{
  "arch": "transformer",
  "model": "sound classifier",
  "dataset": "read English sentences (LibriTTS-R)",
  "train_examples": 15625,
  "noise_aug": 0.002,
  "n_mels": 80,
  "hop_length": 160,
  "input": "log_mel",
  "spec_augment": true,
  "win_length": 400,
  "targets": ["voice"],
  "num_classes": 2,
  "norm": "layernorm",
  "norm_position": "pre",
  "activation": "star_relu",
  "mlp_ratio": 2,
  "head_dim": 64,
  "fused_qkv": true,
  "bias": "all",
  "qk_norm": false,
  "parallel_block": false,
  "inner_norm": false,
  "moe": "top_k",
  "drop_path": 0.05,
  "num_experts": 32,
  "moe_every": 2,
  "expert_mlp_ratio": 0.25,
  "experts_per_token": 2,
  "shared_expert": false,
  "subsampling": 4,
  "layers": 12,
  "width": 384,
  "positions": "relative_bias",
  "pooling": "mean",
  "label_smoothing": 0.2,
  "loss": "cross_entropy",
  "head_dropout": 0.2,
  "residual_init": "zero_last",
  "optimizer": "soap",
  "beta2": 0.999,
  "lr": 0.0014,
  "beta1": 0.95,
  "shampoo_beta": 0.999,
  "eps": 1e-08,
  "precondition_frequency": 25,
  "max_precond_dim": 1536,
  "one_sided": true,
  "adamw_lr_other_params": 0.0016,
  "grad_clip": 0.5,
  "steps": 6100,
  "batch_size": 64,
  "epochs": 25.0,
  "lr_schedule": "wsd",
  "decay_fraction": 0.2,
  "final_lr_fraction": 0.05,
  "warmup_steps": 300,
  "weight_decay": 0.2,
  "adamw_weight_decay_other_params": 0.05
}
Rows from block 6 of a small sound classifier, named by matrix and row number. Rows with one number belong to one neuron. Each number is 128 + 32 x the weight over its row's rms, rounded and kept within 0 to 255. All counts start at 0. Numbers have three digits each.
After each neuron's rows are labels from the 100 clips, of 14976, where the neuron reaches its highest value: "responds to" is what is common among them. Only what is clearly more common there than usual is listed. The data: read English sentences (LibriTTS-R). In brackets: how many of the 100.
# fc1: MLP up (model.blocks.6.mlp.fc1.weight, 768x384), inputs 0-95
# fc2: MLP down (model.blocks.6.mlp.fc2.weight, 384x768, transposed), outputs 0-95

fc1.185:129204129143125156174075108138097070153115178149091150099153169113088155140132179097141113118149090065115149098180092090105128126141142138201101107128098148150062137168073108117087154081094088099147179125135101126115196144082133167091177123122151130147140181134151164088114188102141134100
fc2.185:119155145104129146118134188142149133112147085117127131129087100119120113116110111150109141159125124152130106159131136139126165113146110115156104162107151150111133124119138111150146151104151128132153116111147141086137080142111131108152161120129142138146110159128133108166156133148143084149
responds to: voice: female (100)

fc1.241:129155078150133108099074094081153093131094206127131104135146112117137148157123167135120084123171121118139125095180053136154064133117159188145118123077131075103088142104050119127077181142171099157197164101166060076161176165099138114119164095134140147137135185120222124126120220119139121123
fc2.241:138166111116148162149150154159135151099149128104122151116093096094105099127128087168135128116138123148097118130156131147132173115144152118134077128149142160121120110136137130186151164093145121143173125123161167105132088146104130136144172109134105124129118111139116078160138117149151050155
responds to: voice: female (96)

fc1.268:104121167123144124110155114079131123141124184106166126084170116132163162081109124118124105168124112115136199100106181139122106140097093152050144141167174113158145119092103179140077132125093141103063102136090109139195161132092097136182127106167165100114115151055129037091163150112105169123
fc2.268:164052120111084165127116063146177143140152111080118131107114127121114124143124064132086107139159114144111199122119168100102141133145131109075217132059079139163123133132067147192081086090106099132111119168141082125098181110145132095096153129106151097136108083128197136139120154130149148135
responds to: voice: male (97)

fc1.643:134154121141091122149075155164164104092129160091124142137173146085102077099141085190113140138114144099118161133139124103175140149172137099105150083117140161130145166125172104183230148142175132144147142158033100095146107119113103175167121124127139139116121066151101127169084111104077093121
fc2.643:204042139112114141098145133116115167159114139126110117120077184089123135141138131137132125154107144083139172174138111152130117140117137147154111120193150153150121167087099122095141138142138077131100117101144124177150186148152152079103127110118146121097112141140102071104108117107142146141
responds to: voice: male (100)

fc1.683:160144137151127116113112079098104118076091132086112149109143105165166130168140088141170162143176119100135164167144137134177103131157193157112118139124161179125073149113135093193140150084120159131157179060144079079148098178114124137111125120139136084108156189144145152099154182155079163113
fc2.683:148128131112121127124135147123144142096138162137150128114086101105147098108147154162142168114098158166155139112136089117114122121150130135146108117098163134136108125143082151156120093155115137131134112099114134083103122124106157105149182124127133133135094179120190090139126145174137122126
responds to: voice: female (100)

fc1.485:080111190119127134117170188133143151086094102174158099136112166096180145071150164158109143161113132180125087099141144116146090110093133138104155088144151128141145151102181149137171145207152154145046144165085122129205111144157127147120100122145100155137120093088087130101109180111083173149
fc2.485:174039112111142128133123122121099153122120117111122130110133129080114133150099071152114113093137115086138077119113146141139156131116137137120180119116138137125134127138089125122113164125145131131104115110157122140120161140138145112148171121097151089101099094142156087117088097122165093119
responds to: voice: male (99)

fc1.664:097102174096125121125187163141169064119127104161117097139057134102191136077122136169180107101066149134110080146125166126165107156059148167103135116114097115147169118115218198121172117243097157129076119172118148116174111138150146119100064145108094128124103074114094156073129173093114142171
fc2.664:132026135130136116119118125112112156114116123137120129123157107100079124136128070126121127155120130088092140113118110138119116146126134113083121100131127096121145137138081083152131091134127168153099139107101107138138163114149136119150136119093180117122131124134152083129083090142185147127
responds to: voice: male (100)

fc1.452:135166192146133161137106067119096125077149156040128136097176104172122139174109081104103137126106094159103110114153140110079120131172153073084107084068101175177109115143102121178121147108164121085180101137140128103109146144104116100164190125146182087131069192095084104118128155136094152161
fc2.452:149124118125148154098124192152146135125131131124137119136085103108159092144084119118099137119118133131155178138140113162125089126120130144184116141130132133132107115139067134113121167079161146119124127089140156111122078146100127125166193116095118119141123201130162078139125123146108159122
responds to: voice: female (100)

fc1.717:087141131114128133116122101094121091172099175106112166118161141108147147161135124172082115108171079094085156125170084077142108168167161173116126125090119156070115180127076101144116154102143069159192132163161063058142177145118117140111179118122158064144063199137153147119143158098102143113
fc2.717:158144134124131145142142158152143135091140131132133127110094103119104104129108133150143143112114129172134129146128113145152136108128126133153060132153114139146085097151120130174127144131145105126165120121129166103122107127094140121176156107134110148148123146136143090163129147169145110137
responds to: voice: female (99)

fc1.341:138080176118145126096184148088126159100152189124204135089139067120180111107142074094107118143138111102103144122062153125078136142087100142113149184172186108185108138112138203138106133207112137110038107078116155133169137071171130083171149087117189129106143138056093072108121129086156145089
fc2.341:153087135113069157094122093130163134138122114123088119110112117083142119120096082165110107126148118132117169136130174118104152137158152140083212102049085146113143119155117108171108076079129131090114120160135091126134105133112116102083160130117148104150107087134146116117111134192146102151
responds to: voice: male (100)

fc1.401:079033140119139093100163119145161086118148151123157149151139138098131130126168155137096102120084106117107150151099188135153135150081173170148069111142173126175114167111146165094185141155129157184135106054132141087167167128162139188125104141142145116081116180138119102094160147076111162163
fc2.401:089080115131111141113104091110124149124112112148135131144069114112138101181108135104095090165141138132131098113164106143118158130144155139051255130145064162135188151151171172149129021125165136113074126123157120141120136151124135095184090125107109138092141105118132169145120116106165138140
responds to: voice: male (90)

fc1.404:097135169147077102129113151164165103111122075148170132150084166088163134107130149132151137135129151132092061139142165185163103105094087128137180098129142115128157164138216097142206155197140180092062112155048125113182119135124106118146102147126123094142139037148064129099085160099098120134
fc2.404:176031128113155127132124165140108139118143124129114135116167134054117111137094064149116109088113109067139091108121126145128116140165139156168135150120117133129166136133032140133094125107129095172122145086157144130142138148159141090146169104105118087125100106141156113075071137132119112143
responds to: voice: male (99)

fc1.503:159074129124142086124114160153107150119134119136163098137040156100137140088170143144126179191119144135167125123122137134198104122159139090080113190177143124119226125129163109149148155085093147102092124168126155117153044142129163096082089117089144174155131163135093117056123133074123150122
fc2.503:132126102120101143149138102131101127129157130111108121118144163132193103121083092070113129067130102109153133140100158141123139108130133160134142132135143157139118153117123119111127192099195162118146131133130137149126154159129132098140143125141092105121083044131147114167121149105142090135
responds to: voice: male (85)

fc1.495:144184146129117144135113115129099076097128212125098120108148146130120140146107164134112112164176089105149136123125049139094140143181174147130151126147127146095085173110078077151123122121102092068191148143155100050114165154116090129121156090098156089122098180141191158125133175113122116094
fc2.495:140169139120141147145137158143142139093135113125138134137098081109135087121129127149126158133123139156132118107133087129122126109134126129166092118096132158130111121139131132173131164121143134147164145110140147104122082123090139100160159116124125148139107156115113109166119119162117091144
responds to: voice: female (100)

fc1.181:142180157129138149105100071097098094088101213095096157102226119130151154134103163162121119131155107110138148148117116110101124167158165132118141142137070122147060086123094070167149176113126092057159099111153102101136167166090111081130147116141145109125127195138167152107165202125131135059
fc2.181:161124139116128136133124164121156119091129112133141121140058102130151106136116087166101154161116149158146109146128089114128118106152112155149112125102155167119111126138122130142116146122130130127136146119182145081116095134093144126184169134113127154136118181118156120178131125155163124127
responds to: voice: female (100)

fc1.607:097157107167188110155059077115133080137115204123164135089175154108141155225103130156123072140164079125148122112198065084107130140141202202167147109133073146126089165164056117170137102104115095135142132100160111063159152168111120128127194139117116130145108190118212126104139173102141105066
fc2.607:136138121122135139165140172142136140081140129110134137128095111144109116118128098188119135145117136155160127148140113154126124115123124145150088145126129150131093108146114114154135143130144127143157135130148151088122099149110132115148167115115131124124122139131133099173133117155180102135
responds to: voice: female (99)

fc1.472:108101141121122127103113124122091121190096174162110108163194153120105124056110110186099092162129133120104117060112144146160102141127146133100084080165135097155163160161089146128134098121135158124156093093110087171157166085087090148183114129168154118110152101121149104089151129093129132143
fc2.472:157126112113076138155134098104123155133155100110149115114087126103159135146120024132102082098156072095142159176147143094121168100121145125103190150159149191134106139132112135207167087096144142111091135150174128159088127152150144101097134121141133127093090073166139125168101134140193112157
responds to: voice: male (98)

fc1.378:130159153119141152136137083107105068152103155101117138080156131137154152099105156086119085169099102133140114113136110077082118154152175106145137089132123175118047118145080071164090192128123119126188147160163105093116158160158182107170123135106124126131105148087089148100152170145165107122
fc2.378:149121113121123134154111173119144166145124126103146145118091080146110122130102144145134145074145124129101158185146145157176140100147147129132082161135143165110154129116136160119106132106155092121149112121165129101112080095123102140144196135136117142131130171170167114159137119216114095152
responds to: voice: female (100)

fc1.509:149113126152119124135166166082136139130141119122095076133061092080124149112154136190129121100117164153153068112144117134109174090142153089112147126133176122125139161083180145123183133220118150110061152137136173116167105081166147122080102125109138143156159123096097095121096143125122145161
fc2.509:136030140108131105125123111114130145109121105128131139108168135105134126128085066132144125125131142114110038114122154140152122124134144149125166131130128137114130128129073125114102155113115158162112139092106131093116169137147149119189152124104150060117104117126157107077089114126128120118
responds to: voice: male (100)

fc1.468:148159111110144127155063067109111073134113170086129135052195145120149158194109173166147122145119117107122138101193074074121082133097194180144166129108076120102092139128043086146114147086132061113186130122156104061131157162123084135097189114114138110129128175148182118106129160094162122086
fc2.468:141150131113126159154127161129135149088149138104130147114084089152121108135123089175078119148134121163156128143156136146136135118127135145159080130130136147143096114145113120152138154117145110123162131127156157097124108139109130121160167107119114133123111134143137108180133127165170102142
responds to: voice: female (100)

fc1.519:148094137112120153116191220157165152097162121151082102130060125096146098061172170158096161174121150181171137097144104142126125169116152117100114094109169109123168129086177097186180105184115181158045108120098122123187119135160144109085105150137146159186176146079068097090113150105105132205
fc2.519:134093110097119115126112134109126139152147123115142128115109137131108106132111046134116119115123104094144079122115149120121154123149156162121152116115147149150106144132101154115136179124135135134123129124139135135114142130159147127198104123118140089090067107148176085110112125111161096108
responds to: voice: male (100)

fc1.434:112188112105104137106150124126158137125115147157117149081110108122177163183106173155116137180126106080173070127145075121137117177132154135117166093147048109073042165155073091131154166071080130079138140123176105045124157119114115123161117103134180132132075177129113127100153173132085141114
fc2.434:152116130131121148150143158156132126093127137124148131115121104125124102086116097161128148083113120157112139145133113130154135098158129132128070128159123136145103120147131115178131156134137094126138108118134143119121092134126133113138156134148109140135127135140134094126123136159134050154
responds to: voice: female (100)

fc1.357:151204135138145130092085149071138057146147195117165128105139126104179136138120157153148118132152109099120129099126103099111081175136194160114162141128141082124056157126108136107135131087124118126191174131160101058145182160148177099114082072166134082171128148099142118108135221102084132100
fc2.357:129097117112121151189129131134144138115118140124142140109084118129082109145112057174088152090109130171160137158119098134155136093133144142119074135112132149140131124156082132181115112107129111133125098119126161090103082100113119117148197120123105147135101130135139074133136150162168095135
responds to: voice: female (100)

fc1.451:139116118116160162133092134142121067154153158157123108152156148134121131155115178140100135154153071140126130100189111155131118148133141172142132155154048101109098144109112059119117150118167081144185129105178109080155176179079072093091196150115130118179090227111196122059132164110139145129
fc2.451:125134127112129149155138180136146140099138127116132144116099080100137095125118073185110166106126115147129107144137124117125148096169137139134086116092151163126089125148122143180143141131131131135186119107156149097135089158113127123173159113125148122133126139133138081173117111153151062150
responds to: voice: female (92)

fc1.659:095145100114141126128140098129125082139087184085118140152177142172141181131139176140161061151102060150135118078127131129087102142103128123153152134087114166115057080137047077125085128163130110139204130111194095117114148182105165121178136172138115115158104107116181111155166187106171162135
fc2.659:170095135139133151179107203148143149098123089134147145109104097142114124134102125156144130101136150140122108147147124181168125106136139136137099128165114151118142127120129133149118169137147121124153116141140118097124112121116125115165162127129115116128124158138119147160134121199119103154
responds to: voice: female (100)

fc1.520:098150108176181144138085083098117112172142174115189202104183151089142109153117132113118122123129108127115141052203114109159133134107165148129219124104060135105103125148056097161102106055129069111126153102109120083160136143137150106091150069113072132129136126088123110048168157069077115100
fc2.520:141145147120124148119130157133151131086162141125128142138086111149110131143139075156108162153108118157179135164144133142142118144158121149110085139118137144130106134145087137154104156134118131140152114140139147075098123151111138117133163126107125139110098146127156089152126141160191117096
responds to: voice: female (100)

fc1.609:118076118123120133093132185129121092151137099157099127165080078085156128142104146098123124131166143135138079143110139131089117082104081104114162172130119181103209115115124123134161189151152107168073124196136130068179063117144137132157065184124124143111119201157106160187142166149098134122
fc2.609:178124115109101129096141072159093121119114151115131128111189179051155122157123041041100144072125107132135158107107141153155129139118159164149108114183191118152093105144160147103135205085165176074093140124151108194128205175159130096090186135130136095126126126118053123140105136094173087172
responds to: voice: male (85)

fc1.629:088104131134102140091125166164125164097117114118157160179095106146087080100139134086116118168089151117110136188097155112076122092162109095146126145081189142115190120121120115173122116146083119178132150173093098116128116133153141167153139152118091111142106115181136148122110142062116138107
fc2.629:187104136100132156132124108163109137161114180104122097123103166089136134170112096108120110107113124094181159153129100119125143120090116147096104134195179154123160139136128170094136161123206103094068092090160135192138193135161151093112140119114116104088152071121085109121123094144175133167
responds to: voice: male (98)

fc1.670:159158100173168096112117111102131081140094170121124162070183119122105192178100152155096136153121087097148136049169094062133083122132160157158164159115047109110083127144094124120072134069092061114208114113165110060139142141088153112086190143144135120155131192150150157083152169113086151114
fc2.670:126155126124126144149124168135127138096152121124149127142080101144134124129148116175118156129113125167175106139140117126136116119154125146154079135103158149123101118143113128167156135132140132144167147120166136093100089143126129139167164116129135145129150148136127112170120120158195115115
responds to: voice: female (100)

fc1.373:117203117207173177143095110102127117120095147124122140083155132135097102215122076075132118089179135093168146130161108111152136152163171167178160138145074105112078097146068081158101142112136102080187126109181097072130173175098157143101146100129120120167120166135116175078149178065074127093
fc2.373:153127132117110143140131158148142108095142104134146115148105097135133114114129090142137156143117120176160114137114102130128127122134106135127089133100162165117131110150129125143136144103115116163129138116147163084120079137102144133192142129122127141140135162125138124201130141142143099101
responds to: voice: female (100)

fc1.223:131155108150143126122083074112100088121161173098082156077180107118119106156118147134160160103158087122142159103203109074136115122114207108131154145119101126137074139157098083172091109087152108101165155113122099063132188180112092108078126115120119100131130175096122153108182143078081104082
fc2.223:156153107099106142115121157119130143097145139135135165121049102114134112147133086190099128144111135135147136145123148141145148115165116123125098116113161138122085136128117134154113119131128114142147131119148164090099107136090141093148169116129132154121086146129161079154136141149195109143
responds to: voice: female (100)

fc1.238:113134176108154136095078138132118093116109120171105122129149073036141136117120144088134116138147127102148109073138105136119123157120172117103127142074141083046134148118060135128134123133059128087146123126166100104180150162117139145103126132143142063162114227165151148110115180098122121108
fc2.238:161107121117119126158159125135144121101132147111153139130104109129074115104143074181125152079076107147131139127123104115154137127164143141093069111106120138151054114146125152207122101117111111141152117119128153105094089139151143101134156111128126167111092089130149085113094155180163066142
responds to: voice: female (94)

fc1.666:127121135126129163141095138135167098100132176117093126083139149142123111156121121101114118111167084104105140093176027137078144181110089209151163097162084112123129138164058086161082114125113088105178146128158105065129145185124151169119205076118136076159124166125166133109117184114083098117
fc2.666:106180124107129146124159145159133144100149143110134156121103094061112105112128110154101148149138142185112162105147133150146179103122139127156065156127161166116095123118161140143153191105165093154143143136157162110133082133086141113104142092122108129131123096147153100173144107129133112145
responds to: voice: female (86)

fc1.207:098044160067123117096129140163149170139124159136139119107084139123163128088148137118098124148126144149133089088140150137135111144091107110134164141130138113164144130113158195141186156179103187150025125120149130144199107117153151115092074137097127113156153092110094103111097176088117153133
fc2.207:156063131105133127129133118124120129144129114118100119114143127088094120125095065137102104098137121104133079124108144118125153138114163148091138113075128109111136126147117107138103153135140117119114111129130132092110127153138129103157161134118166105118103079137164074130124073153174101145
responds to: voice: male (100)

fc1.297:144133115162131139094043108128131101134140195105102183107197098096101141191091118131115132148162118097110168108173128080141122145131170094133189155142078133131078126128079110127147152051126087100151096105160089063164112175112144147114142114105121079152126191099169143058178184081087091098
fc2.297:130137114112116149142140142117141137089128122124143147126048109131132113150125085164129138147109141155165123141122123139164137110160113150126088116111164153143086122146097140157120128107118124125132129120137154081111135131102141111144145114127120151124107136122143069167133160156214131127
responds to: voice: female (96)

fc1.189:156198098125143121143091074123101083127141170089110150077197120132145159190145134163171148145159065128116149134174120130136091133165185168123098114091131141091062161155062109103100181080141114094178150125157102120123167163117163109125145129138137105117084219107161158099120194110148166085
fc2.189:145141132118109147134131162115151131085131127130141128126087088113150109124146132159145150109116144153108133133134116126134131109155107140153094125152120133144120109130140129141132136130130124140157134112127148092111097123109134106174158124131115143132109183123133101151133132176130094128
responds to: voice: female (100)

fc1.174:102175143132119101103099102110141115190152161163109164109123113157147156129088177163108144189128104101138080142213078065123141124093132167108168148119095108098094155100082111161133130112103129110190128139133081108151102127102103143121117093150125105180161138122159198098150166108109109137
fc2.174:133092129113096171164109144138140133077134141120116147112135105122095095122112062137079123101148122165119189175141153164164143086134126144066048115160134136137127128142112123166131113089113055130151137144109160123116147099102129123134195109128104134113088128124121073135122100142152068158
responds to: voice: female (99)

fc1.308:076143115142157128094107116099114131126147182160120163124137118095193145104109099126100119094102107139125149096189120092138113127094169160154181088095135087143093151174010117146063103136104095117138152147136095054096177139132150099186122130170141103169123174086108158068154185113103135103
fc2.308:142120122121120142188152127132138144103151096113134145115076121138026140163137118156142136106136119170138099167129114142155128116165127121103072144122123154110110123161118145217146115105146125154122126124143155093103081118156131124089146106106113156137110105134135090127128111177195063095
responds to: voice: female (97)

fc1.674:134162129119145129126057052132128064133152211082129164086162128122118156138148162123185099162136099097107113097147104082095128162120172152112138127117099129135050136159075106175089140118132103148195151085141097059090173196131117115130140130132120128130156144110168128124150170133148081138
fc2.674:114148107114111156141110176115140168122119098118122150119063105113113110142114058184099124141130137147147130173138127157163149106135149144159089144136154167113142132130110134140137158076152120099142124135135136104118109122100125119127177117106139140123108139136145089184152141158166123161
responds to: voice: female (100)

fc1.232:144134153079129089146120182145103145125140102105168134150035109135124095079183136096091123173105143155136107108125097170142099108115159110168144107111141100135201144104219177087145174198151100105111090134081148154189077114092122113101084100099158144142142109144124107136130203099107126166
fc2.232:115030126135112152146146147153115128121112118140104104103164156068090127123121120111097083098128119071137148137111137160149107136132146145117137115146129188137142131139094110152132161093182150123069140128139158151156168157141136131118108128107133096121115102127133098087094084148161140132
responds to: voice: male (100)

fc1.171:116052191120091138132178131102148222151122135117119071141085199189190123092135140182148127175092126140128079119105111100111118121117102109121132156078158123103126167101206116108147138149106195112115152134125077109152105127142145134149165109157151125168128122157108109129150119135092105144
fc2.171:144130109136116119144129134134125149137128155143123137113099113129127141134124042132100092100122096100178126122114167114150156136137151158092166121119137154136132126154096171146123145150123130134119095133140188161095156164144124127138119151108131100103075057149138097136072121100139151132
responds to: voice: male (99)

fc1.698:099168151175165108120087092074124094141137176097109152085201110167121143180144128110118132130166115112140176122168094097121145135130133125127163086143102120126087114133036059169137167122150111082214117111132128056128133134123151138124167121096143108176077169100149156059131192074099132098
fc2.698:129120105105113144152137150126145141089116118132138130139062112097158112137128101157137153129117143167122112133129091127141131108152121154132079135139149163138126111131130130133119128110121104138130134135157156084098096121097137110177164117133110146138122164132152097179141151164146101125
responds to: voice: female (100)

fc1.306:116179121166150135134101080088131100146120211136093162116144093120132174135141173074165127161139083136149109135113118159099118140163169141140143140137064127108059140136090086122125143109117117111152155118157098077160166210076117137143137122141174085102107153100163174095140163113124122102
fc2.306:141090129137134144125108166138139133114136096129141140127113085118124111117109084147115145129118149157118125150137116122147133101144124124150113146117154178116132124127118138183102115116161134120165109114134129091116082100123127130142161126117126146144137177142135134173153121181145109135
responds to: voice: female (100)

fc1.431:105164097150175112110115103101130094131088173115125150123118168107127110139159147117148094141176115115116166088137117118098129143134146169156121176118095078105084107095099106156088177079086063082169121075179107034120137145089128115133199160163142083133155139146152108056161187112126173102
fc2.431:121139130105131162159122188135127141083149126118133128132095096123125111145111088177117163128103120162173111145137113141125148093140128122140100115081153164114101124144137140183136141109153141153167149106163138106122099141121119111151154110123151136129123143105130103162125131144168078142
responds to: voice: female (94)

fc1.405:103076143124173096121165188142154140105122123108155113103052184118161146066109136175122115171092155129105072106109157152162118123081106142123119086142141082115135123087190170187132090206100143117073155126069140145152146129123125112165092124137106162145148075082122135095094152144112120136
fc2.405:173064111128127155135135139119113153143133139109128121124156148086109125155127046167105105132122114095137107136129111118123141139115150125100171122107140140122138138123097135129149134128165112110099102123172131148130138139165160102135134124125143090109099108154131084088094078119168135133
responds to: voice: male (100)

fc1.359:065109189130099106120115142096113079139153090157131178088088119072112104088152113170148134154111101095112118151136134178140139147094155160133187100135058141148176158133171133108184123179180145104119120139047150167153097111145084130158098142135126081109127093108078172141146117104092188126
fc2.359:192047120135161152131156084172111133098082117124126099125169133056144128170132092127097090140143129068124099085157094132148079134156136154154144139179139179134148124133080103130096079090134139146060141105155118168164181146144158120100171102072123145128143113124091120040082080116146170126
responds to: voice: male (100)

fc1.654:125158146160162146103074084107115095124103142074084174125162145136171110138161085110112154152164076082120167090163098101157095162133141134137186107135099148090068155136085090168158127091117083072153118126152114046117124166112132130087158111150134054125137188127154154079167162121117097126
fc2.654:165169135102124139113131124132146122068145132134146124127084091142136109125146142137144160125103129177158139122110098127124132123145109136147098126121149141140104107144106138158107152134125142157139111098134153105113103127082159110185170102117124130145102163109157087149138151178140122117
responds to: voice: female (100)

fc1.101:042093145108167106128163143106095134140131086153099122154122109123223118098163151155110123194077173149169164151171117155186126128108153175132160093120151114141174148141235183174111173157140155169101119142095111178140112116102106138149123106152127123127106103103115121049111155110135111174
fc2.101:133046099120141149146107105123130153132104136136110127115153089121061120178122096153107107093151122094104107160134113107104151120122136116081140112119088113140114137130066094175132121112120140138073157125141160155146164088150161100099088135111150149089124100136106105166106118160171213109
responds to: voice: male (100)

fc1.321:124132100183163111111119098147115142125154125095150163106178144111135124154134122159103102134127153117102099068166095068117072127160136115107158125118111124116072113176042148156100183081131093109205112106164104052101152191129154096129235190141150095182100159099170150135144161145168135136
fc2.321:109110117117097174153126170127146116094134094126141123124084103135122118115094124149161146121118154159163146152137111151155127111134121141143093147142111151132129116147096128125136151099146132138154131132145143104097092126111128124198169094133115106134143170132135103171137118163136129135
responds to: voice: female (99)

fc1.217:120062156140138126150167122086151108123092168147135079093135120076144087086086111125108109149143118133079166141059172110153129128092085157092129127142079072118158139115099188154082101186094132119091154174088161159154236129130164148189086158143128130086089094081099140109141135096127099156
fc2.217:141062146160118151139117153123155151127138125128143121108149091119145095158140019109097136175151084130152195096139183175158130144126171113131141146141132189132128157142088115105125103132101141123077137140155069132104159081109079088146159115089137095147148116133136075096142151145181146176
responds to: voice: male (100)

fc1.309:142154087146161112167111122142146096111109179135136100081161138099097118149128115179149103113174107115154189091174116127084127146129137125138156160107136122130045135132041135151069137093162087105180104148123107100139143143113133144070113122160159104115128168134121144089156170109083127108
fc2.309:107147114098141149146144133143144153070140144124132149115057104119086125147143091164093157162098115175131121129150132142144165127135132118130082124117152135124119114124129109157153157126136103164149149137136158083137112137103133126159163096102117149118109124141167069154135117142165082152
responds to: voice: female (100)

fc1.198:143082156075128112139152154136126138115105097149140099125014086120130129048111148193147163094105183120182108155114172170131136136072158118089136116154142092079182090107189139118208147238104142137083125150095131099147095103115158056101098161105146141155125097153131120093108200120106124139
fc2.198:132037138120134121134129148127117129107126129137127126116170133089106108139110038119128123137122117073129109127125128146138130144122142139108145125131142150132129139133104101139134142136152135141119153102128123110124143132135132124170125125111140083115119091130146082123096117137145122131
responds to: voice: male (100)

fc1.215:120165119164074168061091106140150110072154149066090140072086114132128156179138082116119156110153098145066133099130102143102101109117144182098113111074133099137138115093142102142096102107133050108177128130136118064133134162100075103121153114111124076149112216145116168098173116154115107138
fc2.215:148134131146151150110133148147134157139157151138148136125061095109133103148113084161101139116115134161192178143151089131145108121153145116141095105097144153122071110144100160155132148112136120114158118092116119123079076169106118130184189105115111133127081116127147041169097125135155154153
responds to: voice: female (98)

fc1.305:118166167145107134142133135134163140132136164153196095119076151138127098049155115106137114145093118114139077142149138152172112119162111162115085176135201096115138091116134229121120174141094115091023153155069135152155061098168085079108082147109089136113119109154102079083131139078121135143
fc2.305:133087104125137138142133118134154130168135113090093135112132138116178128138106138105070116088131102101137142103105154141098153111143144149176167093110124148140140119142147137101128199128157144140138120108139166143162143159118152133118080142118138099101101099102152091151100120139130119139
responds to: voice: male (96)